{"vocab_size": 8027, "decoder_drop_path": 0.15, "weight_decay": 0.3}
Rows from block 3 of the audio encoder of a small encoder-decoder audio transcriber, named by matrix and row number. Each number is 500 + 40 x the weight over its row's rms, rounded and kept within 0 to 999. All counts start at 0. Numbers have three digits each.
Before each channel's rows are labels from the 100 clips, of 14848, where the channel reaches its highest value: "top examples" is what is common among them. Only what is clearly more common there than usual is listed. The data: read English sentences (LibriTTS-R). In brackets: how many of the 100.
# c30: last pointwise conv (encoder.blocks.3.c3.0.weight, 384x384x1), inputs 128-255

top examples: the word "but" (31)
c30.316:495501460494470548478491484499402506467540525526508523516554436561511469439437475446456529479484493455463552481459474539489513401485517455546488524455481503474495538492503506423478485511420528490502466465487470512493525519507480442526584463524459494538471442545507524444556489521479483465467493442431440525465478519521438415432582513518573459455506517498528528488513434480497462488533

top examples: the word "the" (77)
c30.219:465488509499486515485573457472519587544590508515527554483525498422513501518451523470437478519499525477506485457538521519490458420490476538452481476472481535519489519448543461484515466501517449513468497460470478457458472472611537519459551502487511516492563426495436462458508575520500506513473494457384495487521523515513573507558562595519537498454456531473538489469455489534499421406456

top examples: the word "as" (31)
c30.344:466524484479543465515522489542438524513492519468525558547490480645441461494474528527480492496506485414514505558553507512490516504520505498572431491475546503484545537539514475516552443477522461460530579504509501515497532458470427440461520460507472493564482418509543543526528493504520514472493476439482571477498507484567434528437536487497440464417501455526504495458562476500521547521479

top examples: the word "house" (25)
c30.121:498440510446516533489469487510489466449480486518494500493555544431470519508439473505464523497463421478517440445510486498514479527506474472538550564505436528519547487500541469519511493442554483521484487465512440478555531519472498523533451581464532516468565478502494506481493504527517493539465465566537484538574495486481448490508524487501535516489485514511505416559438490450575469507496

top examples: voice: male (76)
c30.60:493547437502523540460457469465510441474505498433484446509465474448450562465523539494499492479478603463490507476475461481467523492482473452509525519466567514515531466540487527425539502504463501535480476535503458492435496496400444531492544432435477519482452504463540517500412454513547454431558500474468396494430440517498544511497526473448562446490464476460456501470450531562544532444421

top examples: voice: male (78)
c30.58:501482528442526487539528541509600524533507519500583551523465499478507611521474494516422536512493497457549540586538568517433469492453483486552423493506520519492544484453484513462527457549522514456448503522453463465516571476500427545467503520435485501491464523487498466505531506506458490475533526532480503433488524452509464484580537416444498528477394531478474467527455520449543461493528

top examples: the word "said" (35)
c30.143:508508449481424479471500515537557497573486477454504448546497467419478556482463503553504474477552570478480566506551478504502521493459495524532483453487514564539450463549509545522462469544599510479526501521521456546433453555449574520487472492493483510480495499449572466481409518468534525542534475524432441478516512517463504557534483503450542546541549494477449487506450503545504473455556

top examples: the word "was" (51); the word "i" (41)
c30.195:500523498531516553496488499488473499491489465451524479496513540538391452519477567459472517444483535458522468448479498514526482573499537460509499509472532470521535510571456545545519505540526488507567485502565503568483497479465473445515492437553442488444451514499516474450509492481498492553471532491468555518496481509481455498491497509524536554542479516501569478468535488471469483541519

top examples: the word "if" (30)
c30.139:506470478489540549421469534490526469517553511488449479517501516489430564537493515565549475473470530442509474489532509539479537449497444554499522498496521586501576525568516456462497428457581449486534470467555490462529489487436437546464498472402470537492451571445469462467471507482448471473512499478456519494464524473464511440509516498547503463477436510469467476467531505493535424484435

top examples: the word "the" (79)
c30.33:550447563525509407526518513488397552457482547464477503551479455443526515526582522477508453542495559482481469489542434546502507580460501478522457480522446465506561462448475541520542493405497443443517510470407485472510496499451498436523457566461543511517562479554516511505533509590499539488510504534565512508436503494527456498553467520516493469492503602461447533522472500527531455443446

top examples: voice: female (81)
c30.322:555526544528490497506562514459534536513509502575528462500571553489508473495499472526508491531551527547455516510500589524543509535529492532496452488519428531502514462460519543502457572501469539477481440501499539534578504507579529432472456507469484519487476493516518486439527469479513469577518487499530525520437474515411479496498546446431538511506515554463466495475537530482508470521554

top examples: the word "you" (38)
c30.359:442440489503507489497537473486464499507470474428508514484427444477485476468555529542449458457515567431475423493471492436560447520504503427423517416461493501435545495509474532482529426491452543502593502464549532513443435466470477440569494487532548469486522478497497448527489514513502485466431519486471540545492508499520477482474521470509436529507536544477477573480485465612457437531513

top examples: voice: female (82)
c30.51:536517524517534463481565475498533549541495511557494570504539514503524517465431565525548516512540457472457500506477550524587469437495476523470511509556574513509528503438473541466479510536570475488456453558526437501521467514554536480538516457567493553490513502494547509544495497417550413619495405472558495449513441493560459413507565512403542574513554467479491486544532484439448471511543

top examples: voice: female (88); the word "i" (60)
c30.361:516473496507508569483463519507466535516465486535498451447527537484474448509514498465477480512521485488494493479493491475508509478503486448489599508470515480453499504446497499514565543462536537557454548421500443498472516462448567472492547496585491572510551504515416507432564477457491495502400537533560494469423498474496487534508467478572538493551496452437542517464567481481473482509570

top examples: the word "i" (47)
c30.154:487414466452482557536509514536451463497447490466504538582494508499426450500555485466518584506465435450471513534488477513511456440480470496568544590481444540458484487529439524576552443509504545503507506524473469542450513511421493479505552517487441522569478534424477531538450484518495497549415532433563459488493569476531573470514524523494529538533481501474516510548512505547536455493476

top examples: the word "as" (27)
c30.74:481556460526512560515530520450470496504574454535598496572539487514463490477476467429474476481442552473528503499460476468545399505556535477520503456509486499477476453510482527542524479465515483476462525480520563492396429480401503511552455536520481495416546461474469455458497433530510495473504426510518509488480487489504552517464441490512510491562531495451460482499475503520543574494534

top examples: voice: male (74)
c30.297:538505441465505533506527470435573518542463500477454532521483506480502539534466559562437532501538574477504486463502537505476497504474469548487483489508535558528459453525576498468540446581500505471463451610531466447456476492471536486492501514443463455506531485472502507521468497530498484511527485476426443431467487466488449516540650467452474508499442532467469555447450517483466473500479

top examples: the word "not" (29)
c30.69:450500456497474477545500474548455469522402501462497475496480481571476420542487511517525499555462502429575495502501486458497496555494518463446512478429475468473496519542451461457530495513471508481539479520458612538492550507489453440475458469510531508567514466534479526482541543525489481529497502508436539487478537513521445490445470489550509509457536555536465522529463481545467539486448

top examples: the word "she" (34)
c30.367:557526526487464474494457558491525515486473527452445523543516516462479539521587575517552487535532539559487473493466472484420495553527523503470450459529545467481521450464478520478484522550505435530517472486535507545471547501484458510478500543547544427444529497564566450494567541520473516415516502589405472479527465563497473461538436494567539444483487551514520546532440569493419517503488

top examples: the word "and" (63)
c30.23:545524464446466563467509556500459458472506497486467467523506516524468442496519487627484540500488501523562467512494502502545510541519551532508575556471455492517493478517476513578556511470535574504510484468479494464462533442558470489461515483500435500532464493460477468504530451461514530537474516445477491465515559484488526541501506484514531547512545507516506466452517498559453512497541

top examples: the word "i" (41)
c30.94:550485454462518550538451525489513457525530464502533458500547526506462550498469477425517515487525470478530478475481488504432466540472498455542494506497486574544556480494535500493553521551504476557452524525501477485460478506443486533502495495478494498477526481510460532522457459509426548447552495401485470520452444492504492485471543500543472539477444433492481398496469573402560491449479

top examples: the word "had" (33)
c30.332:493482446452508563510565463430589506562511538516471500453586522562473513454438461523515480536549439491497460491493562454540553454586474522487517564526496534470514540540553468474535452459464477535426488562517499430472533535447479469502498543512500460473537496484513482491523393442498494449485516483472500533426460445444514444505521467500444426531434404520497465496556533484489494435543

top examples: the word "was" (64)
c30.165:484562514577505499494421563520547451494575499518513407502514449464483493514492474488539546474466497490510482487485498494462554518441516526544488551476493523516500519503457573394467502528491494531515480467433452556467503525457474517527519463505489582462427502546480522495537526496468453506535516513505483544443438492441506523487481518479555467486448477516552492510537506563491464527520

top examples: the word "you" (33)
c30.194:497537476499479410480502483471447470477470493447480504523461494496556428510543547541495502472510566448451446532487406548483421550498489492508439484478469430470513514503518468524468497503451442475528505448511494493484482475442534552547480490494560510500500552547587520526458515531459532499498541554459470488526502533440571486477518550537489442544443567510508564479459471524483596592433

top examples: the word "his" (25)
c30.239:481502493462506452451474555500525512498518492495505477554483478525525476537472528613497551446551485431541515463505429501461527527481461581519452505553516520514558499549512525512459409468528477524501507462463531497496460500403510463507531462505480514475464522512572493535491537522523504428531484472515471519505546518528570472480571509470476479528466509503475474515451489565463505539434

top examples: the word "you" (59)
c30.189:529480482514476473518523543530552582453428541491508477454514538553540496524565458490487489506524562554516478517524512531540499484525527572482508502491528486444456451511439555530470507532579517446510460516520483423454480541493498513501463499468484435518477452498520457515416506473551548497515497508520485525528521483476503509552564500493538538497490534530507514491497543585446493524504

top examples: the word "i" (42)
c30.220:512535482492497524429512437517428469459499469460495458497527526557473531452489521431490531484468527478551489519405432536528473493559456484511546501547522447520476463506434509497548515473401551575519506493527500503485490403437511556477466518563476519432445544417424512494509439528470479483459527498501497477464499544486497549500461497501463488490600443485471466501510478508471486497506

top examples: the word "was" (35)
c30.8:478497448489461462461432551492483472506553446464548514503437490535474459546482498486463405502472546478522520476493395532452458531476472440430439517508522519488570474470526532486486525476570497513524531458494514540517454505468490458550520447515488492470574500536579466551562567466428475525542510570513541552530548524515421477469468521520508543554483455519507507490497474490465520495483

top examples: the word "she" (29)
c30.340:483518477491503520494518447481485529546492507487484535542530430447518509535581536562545541467511452469530514484459470488589492487506520509508452494527512503475515518535590477467492480471545442479468513463486492485396457464496481487572519516556535540461512495473511528542420484550534510509500572492566530490537471505528524464539535521521458526509528512496479506484524525532469471489555

top examples: the word "is" (41)
c30.373:504382496532499480501504509510480541487475519462524520475526481606463510528550519523465436449415505442512516475543539494553451489477504413465517490525461504507558495527503479493509546522449502441485575526440487500473528507500462419471517453518443496517537375509505490463567454457571532487447485391521574513494439431599453459452465498496491486410500490500507514473454479471504479451471

top examples: the word "his" (29)
c30.258:486501477536491520463488500491529433537517504514510424494472458400488516535525526609456461536521505523514559426545448484503506563550546514457537527549463489549496492462510463427458529489571504506497482527518458472477454485428489535518508450561512504439516469471488464533414477512474478501502525570450510484448498502474531537472497497475484467550478557503438509464523487468454496586504

top examples: the word "i" (44)
c30.354:567528445474483577488492553548538439498485421491478459473432464498429522580482516452512470397460471491516583437517526590465467479401498526515464490546492574550460550506519470503453572568528480509497496571482562485468507469434472491532506455508477504486429501469432478591500425468435477511451516505435478479508555491521454555504521608476482528483508543474529454543385519457536466516535

top examples: the word "his" (27)
c30.81:496523458454474535529526491498572549483570512474507433431541499545461489518467494519489493492467431488481409563465448454522472477580522485435529510494483482453574558511543502532488455526496480553498476519505463544552514503435537434558500538558449525476521498545537504421539401445509548484432455489444484518487464471454517478532497511496515459503485490505456527543540484577450487430478

top examples: the word "you" (42)
c30.68:486446572501491461526499536484462473473439518509511497542353460526474523497598542509433494442485461467510503510502554520537459540466540494485467444512499467544498512475515504532535473503507553481549555484443535494515488474458537486557476480483499533495528524540444522552508488477527504429490507471470460478496535551505477523494518513470513402477497501449404530477419433497478489480401

top examples: voice: male (77)
c30.304:480469495486487482577512442478473583463484449455501546524525533613509534517506462501495498453445443501512497551479503529515519521506501467542474522472467529486571524547497515494572510515470549520504555455521586492450516482493504483458460407461467545550497477517531567533504392496455527488457491458467542476473520538437484468452449498473404533421614482521485525536450503515441525556443

top examples: the word "is" (28)
c30.14:481518536503497503529570506468478514544587532486483469558501420479514446547509490488415480438425495451492471526502469480497542483458503482505531432456439575501502450487489475488427453478464477520514506469475485565450452470443460485522564491467451545436494488552490518572473517572497501473441524495394470485425548492483516516487548490533491511491505549519475522444439422497575456549475

top examples: the word "you" (37)
c30.49:489469505431510455465464575530527516495508494465555492481474543487545547543526537471439451496548467483493498520503504456440490479471508468416452472524513512518537464450453554486485493542435514556543480527458498503491489502480545482512495436517541440485435440434443503492448467495496489479491567561406480500467495465500508479470506465522552459485511492450452477567421455498468492495450

top examples: voice: female (88)
c30.370:482493481448505611467485482472481490523471550523480456463552498554483432447491503537562546548494430515509473497468546491582450463596541480441612571546507564506529511517494489486509479466487558522460521514544470530500467427509493483481461541575470488538577511505518515426572465496496499488357484481411474526532468513467505449522538485534477421465530386530513462495481539498455405513611

top examples: voice: female (83)
c30.310:491466529519436522489438487479444458438480467459503483489469493524463485421558558445387508483482484466492503499451479546445482496488507496495440504548535506508502534509498468587525550527516516455520567509495531518555511447514440480489562402477397521541506485496520564602493541528520510522510468422541555456501537476561539506463524503552581456473511486505588500457519439538465471441393

top examples: the word "to" (66)
c30.346:540496450542486542516481474467484475437532530485561502506517497533510428506563476450535480514526463488491451449452499458560528501486484464517558507472502457473560521490470476449480536488511464522540495486523576490454425574460512485579510511547534457489501506504528520535479484467500513459544483591532601475425489463424431489448434419501457493509541512544495475525534492507494589542417

top examples: the word "you" (44)
c30.62:496458533479497563539515497554567544509515527542508492609513512541471514468564491553486516534531482511523544497448484515487558416490474510564517522509543443497483484530463462547546447516513523441522461511499466550482544539489475458533456520549456511470452551495452483538426491466542513429491484515528494491478568492470483506554460464463550460531480554495489497515502479462477513506503

top examples: voice: female (86)
c30.125:456472498488529413499537451450475507561569541491489575494543496586549509478475521529493468506492525463445518473478528515504532406485481431494441452511510511545512492457477439471516464567515494523452501553472506456483522505579465476504575496537487563500511470512488492542466536495532478554576491454420458471564458549540502456566597466453472564493475536507521507480550496542511376472531

top examples: voice: male (77)
c30.225:463480478442479483503515529500485505525498488362501480476501550517518500513534565521532516516532530498483470508462454505489486512547450482493477499514499494483539483500498480494441446537418492518473444533544496480447543505487505492484492464485521479502474508490504505579490452577479497458503492499437532494514500522478484440450473417541542448496496540534418485510500538524497493549493

top examples: voice: female (91)
c30.226:545532524498537530556501466519428512482579514491508539520488528586474569467516480462492527563498516559497539508557543538429463561505552448519430478507504502548514502521553450540567438524509481420519508528579527564555556457480521443443448484495496518548475503496542564552446503493511526488454474500499563541506525499531436419519509488516513487423507487587480477486529470424469494538454

top examples: the word "i" (43)
c30.230:485463494494538516486480527477507480497533486475493524463531500439523566482411458453462471519506518526464489470474485501479535459497481504565561522547516465553544489480501556451510479517468441568412460486426425545516454459478459555482477582452521508431482483551527522499505517459489524545524491505518450542501494529513486466503555493531524508499396518470467439540483540523530523454523

top examples: voice: male (73)
c30.122:501538487464502511488530507486473408487461521516527479525479456437516570518481440523486505492520535524528496427483506470563504470459525523547477537548469464531443467455519445466449477468463503472524459467500512495473440504519534512557463548420549503458574525565489439509464505470462468515520482539566553494499502491496443414514525507435471459499488526485443450548508504519475492489534

top examples: the word "the" (82); voice: female (82)
c30.380:462526484510488461536611457478521548577602520555510476508543506463521514570495523516501456474500527476478469467521464484503491467510504490442495503497493594510514522512507467503529511541437448562511489486541472446484490470532522519455471421487474482477457510518510523532464539551454528506468468527361519522469521472493552534560637468520550519565469572536456536483403533455521490512461