python train.py --train_examples=15625 --noise_aug=0.01 --win_length=512 --tokenizer="word" --encoder_depths=[18] --encoder_stem="single" --fusion="cross_attention" --decoder_norm_position="pre" --decoder_activation="gelu" --decoder_bias="none" --decoder_parallel_block=false --decoder_positions="sincos" --init="kaiming_normal" --weight_decay=0.3
Rows from block 5 of the audio encoder of a small encoder-decoder audio transcriber, named by matrix and row number. Each number is 128 + 24 x the weight over its row's rms, rounded and kept within 0 to 255. All counts start at 0. Numbers have three digits each.
Before each channel's rows are labels from the 100 clips, of 14848, where the channel reaches its highest value: "loudest band" is the band of the loudest frequency at the time of the peak. Only what is clearly more common there than usual is listed. The data: read English sentences (LibriTTS-R).
# c30: last pointwise conv (encoder.blocks.5.c3.0.weight, 384x384x1), inputs 0-95

loudest band: 250 to 500 Hz
c30.213:104135128135138146079129099108126108151147138107132145097128079120143088127110121117173120121126120107124125077139144108122094142141099160167138103142100117170104154160119137135117147139148165113152097141126116113124143135110146102160156175108087113111116126143128142115129123115098167129

loudest band: 2000 to 4000 Hz
c30.29:130161110147131138148083131130136165121149137110140140098120116115115139157092116123128118117154148150121116127122170126126106086123155099117130127141143142109182102134150112125114126110132113123165110154112091144134115140143131083103113113104144108122123139157126127116130110105123114131

loudest band: 500 to 1000 Hz
c30.377:110149154121167097138111127150107150132139116143113059126120113142109089173085114120151156120132181166161139095135138121138148144148120126173103129110082133100084134113159112105130156113155127114111110103214116166120179145087103134117089111159088144155131131139136174151058103100118107104

loudest band: 4000 to 8000 Hz
c30.351:116127130130124102165101137098134085097134096167125119164156115124128127155116138158145120142106137171148130189121110119122095155104114115122147121109170144119115119108135105126142113127111097129117154128107121095125112129127119085112123112139131132119137133140112124150066127093128110104

loudest band: 250 to 500 Hz
c30.281:145160126142113119098155098117145103169112089087133157125165136141129114128145114157097102087122114151123137157142131136156104119140146139127137113126157129150129124124142134161090125114137147148129115150108155106130171142143134150143161119133127139098141108153107091159134147128085146126

loudest band: 250 to 500 Hz
c30.109:117145105140153147105082128136100164110128124063128115117152125091111084114111134123134147108092161110130130079141168134153187148161090135186104138143102100136159108112144103139077134129096099128176121148111101092117128144158123115110127118115116155122131120102120135152126151121076131102

loudest band: 250 to 500 Hz
c30.239:134129104133117143142103146081147113149150132133114142125118126126169115057109115125090123125163174137108150142142160160155149119132073143147176112182142144114119129150102115104130125155157161084151151168106154088114138117103119097149127156057108107085165110136115107121176168091144130167

loudest band: 1000 to 2000 Hz
c30.23:136139053154146133098153166140134109123099147119181124185182097112157139153153135170128112127176148144142115209111152125203142130155148151155132130129180144091168121146103136145128140132123161146093171195101114137157117184210154138140162124133167152168096109123117103174134123136119165107

loudest band: 250 to 500 Hz
c30.146:112118125140141137127093116146143120122094133100107109116125152140129151082079114129134144108146115116136121133106096144133147139139110149126125128129114100171124118137140090140108151125150062108129103143099173108065144056088136111134108159094075117130132149135113132142106157137088121134

loudest band: 2000 to 4000 Hz; 4000 to 8000 Hz
c30.288:122197135112152132152100135137115162109159112111148131155157094169116092193179108159142084143131130147152117160095121115112109110131174118182083151096176084100180095138174129166114120127071128141123126143141083182150110126151121134063115054149122129156114120146121145138088121109128105123

loudest band: 500 to 1000 Hz
c30.121:142128175117127095159125123116139159168144111150142134130137115095151142167113127138131140096170145141123135191195153160130143093133125134134132129115144102130147101130110130134121140138131120144102140142154164124119145088136144106126114124111134100141150083146132116092118111113080139188

loudest band: 250 to 500 Hz
c30.373:147115169139137126150162117155138110154093122133122151136138109149098161130137131146112135103149064174139133176125163090122113174111148138143103161103173151179134128099149168144123125133129116146159108111131176140136096120136139159126141136120147118124155159115125139129155119148110125148

loudest band: 250 to 500 Hz
c30.71:155129128150123147097131145087129151144128136137110142114115134125122102109135112089121115119103117156167156061141132118116097185122112140140116101150071156141122103141139137162115163077172106124135104149133149125095096113110136151123146108112095117112140128100097143119101178092109077147

loudest band: 500 to 1000 Hz
c30.207:127142134123158112145180175100146125152181131169136133125098148148125169120146148063182145128135129154130193148112150119093129138133137114150135155141130164191142147074146150145134143119163105102199088157105120139124097089102117127128124136132138132149135115097148213060165144120126121128

loudest band: 4000 to 8000 Hz
c30.365:067133106116092161142108121144101152140132154093147093147141122124127116176098124148112134098145140134127134131110127124126141119122137110085125146132152118161126130084092106095144122136120119127086109141118138151138117123126098135140144131137131082134126130138118124073121133111119109133

loudest band: 500 to 1000 Hz
c30.190:106149094102110142135147127124108126139160142158144107155138088105152105147107145120129174133147128102096124142159143134120094080120103146149142149151109137153135192152099098135145123158159116102139130124138132138152128100127093165168160167097137119158134150146156138106123146092129104182

loudest band: 500 to 1000 Hz
c30.235:103138147103131136133125113153123118150137124143129108157138113100149094127122116136157159135149142093107111098144118112141123076131128143153150133144146114197141145146117098140130139128126170113137160149110139101120125126131099101113124132121102146125136138113125153121126130130103157116

loudest band: 500 to 1000 Hz
c30.83:099144103079147103116151130205146091109130127156160096158150158115155085133124137155174201158122150139129111088123126132130142089095160150146101189102118129122125129183139135087120132160058193120087215123154114134136123136156099147142152121107154156139168152103150097146152107160161178104

loudest band: 500 to 1000 Hz
c30.94:109135156112117131138146178170124126156167077154142111109126105154162074133149105176147167107129145127094109225158193126154110121141091145169091150100180114115114127117109118124057122134095146124099142129145146078125175152158090153091146127060130125094113134128155095127163112120067144157

loudest band: 500 to 1000 Hz
c30.134:125113131111188189088176123111090115174116142138108124128082121110190093060122148084162156107153176168127194120176156116122139142135063149158137116136064211133094169124130122133091182166142109094165167167166125096101145160092085130132130102110122166092150114134113138123190140114155141100

loudest band: 500 to 1000 Hz
c30.333:146131132146100123132125145186082129155175116173152131090135094113124096153139164133170136159125151064108118182165153154131139123159091131135150154140164154138115155132119120126126116115128145091137161147156136150145152136143108171160144119099151169125070123125125126119148147089134128144

loudest band: 2000 to 4000 Hz
c30.168:078150103095122155107072124107092109136107099104138121133156129120103114102034137111127103137138133101126140146101119090130095077132111109095128117143184120114141130105122134107117118113128095140084094151124145143132123099116116088123128121161152092129133119129102153142125115108141098119

loudest band: 500 to 1000 Hz
c30.92:114159111118150134131120128105094131120100110096177107095144106158126113120107086077102126103158155166143146098130137130113115109114132109136140127138120146129142122138142105128122135150126121115108135123115130134101139126127118140128095137109135158145151137107101145148110094121150124135

loudest band: 250 to 500 Hz
c30.206:147119100144133149122118113094120098111087145101138150139092129112176096130140130118124132080187098154138168088131091124119110120126133151141171089164125197130108141177168145163106129139139159154141127134133169090109143101080153097123132142105114118074152156095116134129129180131113126114

loudest band: 250 to 500 Hz
c30.291:125105142162114124084172103113112107173127113138119115096131112146116121101153147140107137138132103153080157114147155148112135161168142109146141100139156132134130145133134146122132152143159141151173118187132161131135135138121139148154151139126123116116139120135124130125143141146093129135

loudest band: 500 to 1000 Hz
c30.331:108138127132128081108131115141116158154116105173118135144120092134144138127106146127134122123104116089111119164163156156159124089143132142150127174119137127142097177144078104136125122108118119115085161140135139111151153172126128175165151143119133133132092116122160112098125115122137152134

loudest band: 250 to 500 Hz
c30.160:125136163169138113145138126160102121137155171142119117114137134115160145115099129128178143114157122115102135104118131083176163124150105151156115165131122180145133127145149156149101148153169134096124087158185120113095154152115106126156153128084113140139158137120152162167141129082133140104

loudest band: 500 to 1000 Hz
c30.204:099076121104131168124059079107135129140112134109156081143097107121160120119089111149180160142194154127080101075123086132170149118183118154125115103135135105164120167158121090118122149156153198120091161078134232137071106100098107058102094138137113117123157162150106104153121135101146170136

loudest band: 250 to 500 Hz
c30.329:103170113119146159066108120110157155074100145078117130114131103150131152110093121096112109113139118130171158100161116102147148112147143126121097123130171112116176119122116112140121147120137134158149124123090077137101132117115125121136109119145080127108122133126082114125129091131135150113

loudest band: 250 to 500 Hz
c30.147:121117101116146132114105146166144145125119173093157133106103142134153144132104105161127150119177140147147138129164148109137170104143122130109132113145162130132190135146148125119095114136108117126139114139138145146111155149150154125139146144118164107091133151177128145143139127129115124117

loudest band: 500 to 1000 Hz
c30.226:104158110089121150058130136197118110120092144104111084128128121114116083123067121107135144112132163110212142120107130109134144118121140106120121201136147173146141127141109073102112142130153099140133129127154085188099116076143108166133140128178104098163144161089121170132097150117130102101

loudest band: 500 to 1000 Hz
c30.104:143124153090109157094138142143144084123106121127150098153133129092114126160112099140076158141159153117105131087173104126119142102125133126097128147136092123153146142121117109127128126139150133128087102146133120137135109089101124130149139140124119116129123145092104109131083114141126115137

loudest band: 500 to 1000 Hz
c30.242:134151108099153190137112193085154116140203130201143101121127132133135136118111160068232127121106150123079124054116132128089144094149092132125127154129080140146169116087124108107100145123140132094103095125131144123114172109077087123120070111088134187139109102117170177113141166153132131147

loudest band: 250 to 500 Hz
c30.48:128108125142109095131114125135104139160132121121090166124118107133159114166121114137117133110123161108136132114128117091148115117121083169119188086167136124142088170158108156169120132112131155149120115202130117146137143155080169098200158200095102109092132135151140078087136139094082119131

loudest band: 500 to 1000 Hz
c30.72:087141115137073180126165117074114155147135137128126109099108121125118104112130135160099103085112154121067109095170122142154175136174109104123106118119101085141142113113118121127087110135124126143156087156124148098094169150124137147122143137134118141134102075194140119134112126156114127112

loudest band: 250 to 500 Hz
c30.77:158173097125158176120086165105115125118157115097137145174132159133147143119170119082173106104122137130151148125165130150101152101159121149167104143162135177130150110134153148156110128149133147152129128156130110122102145090180105125101101104135124156118117108126119157107147121113098130141

loudest band: 250 to 500 Hz
c30.154:133109062138138146090125126108123168149119142116146125122126173111168133095129110043120156085149161138120156151169187143133176130149107141134142119136135112154138152185105157126087161133141123119117132133133103139156111128129097150159135109126142120125127079095087097137150097123124168145

loudest band: 500 to 1000 Hz
c30.98:101144137074094168161158153134134114132166070165129089164103142152141100136129132124158162117083182125087111112160108151072156133151109096177077173100084114169116113126154099109097140170112141057103150067189147084096155137126065112104109087116124213078099088153126136142127147140162164132

loudest band: 500 to 1000 Hz; 250 to 500 Hz
c30.35:137150109109139161139133184139134134108164109086099107149118129102162097169107156137128131112137183117084131143168197173127188093179095137129158152136084119132136131154107099070108145129103126071086122138147134113142157199128080134110172116085127131129131119139128122125141150092110143167

loudest band: 250 to 500 Hz
c30.232:097119108166132125150131110139113117128119115076121106133139125120151123165153103125091125129159092166099113194109134128162107128129137115130130105142196124120180138151084156098118109139113156152122173171106112125172108153177111104119178118136161128106149075130078116140184056114118146105

loudest band: 250 to 500 Hz
c30.158:141127145123148134121187098154126172170079158157159113120118130128172119110126100137107174098188134133134148121176132126134157142170115114143106148149104121168129121168120134088095175172144167107095140148151128123096132102106118160137150144082146132133156138142107078108169131110135180157

loudest band: 250 to 500 Hz
c30.33:100112137155130171067163119128111105142105134140161136115126145109143145076129117117139141141116146105105143100169146116166099134147101137125133101147165179152138122144108163123113141129183139141177166184125183101162116137099130143123159154070166130095123139141122122134160137135141119122

loudest band: 500 to 1000 Hz
c30.164:076110157103170160078097113130102117174111136152102106141129084149108090083121120091188143127126143143176173031123143096081136128133117125123096145140109116208133121123139119109106132133121085125154121136139107142124110120087119114105116123127073119117134155120135181109121120117128087104

loudest band: 500 to 1000 Hz
c30.180:112111094077134167105112134101114127105111153078135119099094074129151119100110107120170155098167166116100138123123109131129134098172093114090135123173118088141127146153122134129096178133119134092106143118146123127122159138120135086096113149112117111084133120139138143125133104135095149166

loudest band: 4000 to 8000 Hz
c30.169:112154162102111080153129147158108162111133139139121096099133162135125109145143135095162153122114108125163135140158116116096109106112107106137132147135183136146118125122099125120124116123112107123133123125156097144149120132149087145128148103154140128084126106145096138110142098108137117154

loudest band: 500 to 1000 Hz
c30.28:124161162110116132140128084102104103132112102109109115135127113128106120137158116142121109124150132138108095115110148128141120115093112127173120108115138136132110126118127128114108116130139133124140124134125088116112140118145135122115139155120119140112133146129055131143132133105134142128

loudest band: 2000 to 4000 Hz
c30.266:119111086088151161133101134134104084101133131096135082167166089085113115134084147053190155137133127118084126144101171152090156077152124101120106129148124163117105164108119074105169149118144048101109083159120158177173102126113086112127153129139161108192116135114113167080140168099124092117

loudest band: 500 to 1000 Hz
c30.151:144102106111113158112144119172127129113182147118146145144116158148166106103139120139139157127142151081136154111159151134145179117167150141173112168135139129126156113197110140114100135155125205108114165138129148136123147177129128082140182086142126114124106109167144117107158130147119178106

loudest band: 500 to 1000 Hz
c30.339:085123127150149135132091134165124116129113115133138118110105120128122124119113145115174149137116137141150125098150140119111128124125113125125101156145097169166147128122128131145113160149132095098143137139168068121133119150123130157140093133126115118108107138100101175122129148133129108153

loudest band: 500 to 1000 Hz
c30.272:151126139089126116111144112140141153165113133116104153171125122096136130141119130087138191112158140143097165108149141090127112121142166129120146136149131170169167142146146097108117128168106091126119114150119113140123141158128114171131173146124118153122154126091146145099111132111128114136

loudest band: 250 to 500 Hz
c30.254:126109142122138187130081124210137154162099108156104132126089104088104156077133128134119143090074158125121154143135115144119123132145074158133115171169103139179124195083145089135138127129139112124155101129132148137127116097106110133168094174084122134104151158134121147126094151080148100174

loudest band: 250 to 500 Hz
c30.252:126118087178127140065109126133170134142100170128137135128119150151127125082078128124132134133147139145160132125143099071142153120111171157098130112158144161123149146159148154165152144134159181143109091178126088121135141171109157078176135135141103126143079168108048184128164141169111139100

loudest band: 4000 to 8000 Hz; 2000 to 4000 Hz
c30.162:098142107111096118098138119137126159078112104118130109091131135109146123116111148114144119099148166094124090181127102093119120086110110099122100108102165094137141110112123103108129107107142113133130111127096058166146141109110147139127113126146158117156092112139128147115077066152132101116

loudest band: 500 to 1000 Hz
c30.62:146123119117147184122110106117130112109116156096146112100110166140157144108126117129136114128162145161130151087126111129100128128137152123152097127133115114124148142148152098122109151155134146110129130101126139126136140132100087119124088134132140136138155132122100138135130111129110186099

loudest band: 250 to 500 Hz
c30.125:171121112123188151000141108082137182132082188125096151101119114138128146008164087066117114102134107175178194040172145122124121181127155157149153081143098163163128130120148157110107155136105124114134152157111109127125084125101123112132108111159062126080174119086095164109117123166136122112

loudest band: 500 to 1000 Hz
c30.348:123157168130137100155181138193151117136144112197141132119146121146120137152153130157115159130083122127128120132137178180156112136142135135139153149121100104149132130150123110120139140156114136118112126160130161103172120139118107185151152111122145126130103141121158128120124157149154108140

loudest band: 500 to 1000 Hz
c30.194:171114152124145103133125128145169134142109119132139109137087123132163120128101126124112157142108147105119127124164128157162191107138111146140204111148112074143127143183122105105126166178150236130133170103104201100085143119136149114114127087118136161089153127119112119143142131128144174164

loudest band: 250 to 500 Hz
c30.214:178145099115155176081145082119133141128083197098153159102086128087136170098117135118117138127197164142106130117149107133145120146128101113152140100166132100096122100203156186089098158155112155105160126130112147125106121094142163093116133099084151126056164115127116117127158113126109133136

loudest band: 500 to 1000 Hz
c30.325:133140129094121131142123155116088142135122154127134101161132163144123073140123115138110170098133179124122097171129137107091169110152124121135101114142109096120128128144105102090108119167135068125116122086133124159115121075171096096094102129163135112101110102130103124078112140119128099183

loudest band: 500 to 1000 Hz
c30.102:056123202085159140178147132136123134137131121140129082154130131146159055172114139144145162109134166125118137135164138099110115125148100139136091166106075136173091106108113105106095140129119125083123132059161148126120129144117085135105165076116089124157118130148097109090151160131106152147

loudest band: 250 to 500 Hz
c30.76:119113162139133134115165091124142154117079120122117141121117142098114185113125101161069105082164093159174124073121096107127134154098157131117127088126101090092167095130144133101145149115111111159138109110119114119114107110119142121110102103174114128091179101107093109170121136160149147139

loudest band: 250 to 500 Hz
c30.240:186126083152157159082139104085126144178138176109131172116118093098174150092129118101117128137159093154096132154134173118144119115171089146141193108178137125125133174124108174098159134127143126128148124179149127075145137122122155116163173189090149161037178138150122104135171100099090108124

loudest band: 250 to 500 Hz
c30.114:097116137174125148117177133129086162156118158110145134125164100098174113126047040115123126109184104097115095102100196113178133131146093128128166126133116110103107137167116136125127165128153117126093099245115100140153112172138133159157211160082139077150156130103119124126114124086106116089

loudest band: 250 to 500 Hz
c30.13:111107108118125156073114099133100115154105115091108134132111108088130138104120148141097121116135137094113121065123113101130120134103131147110108114157127139137133120136138114150141121114132091126182111165099145138114101129095150090120171156109148123113127133112115120133092144110094107123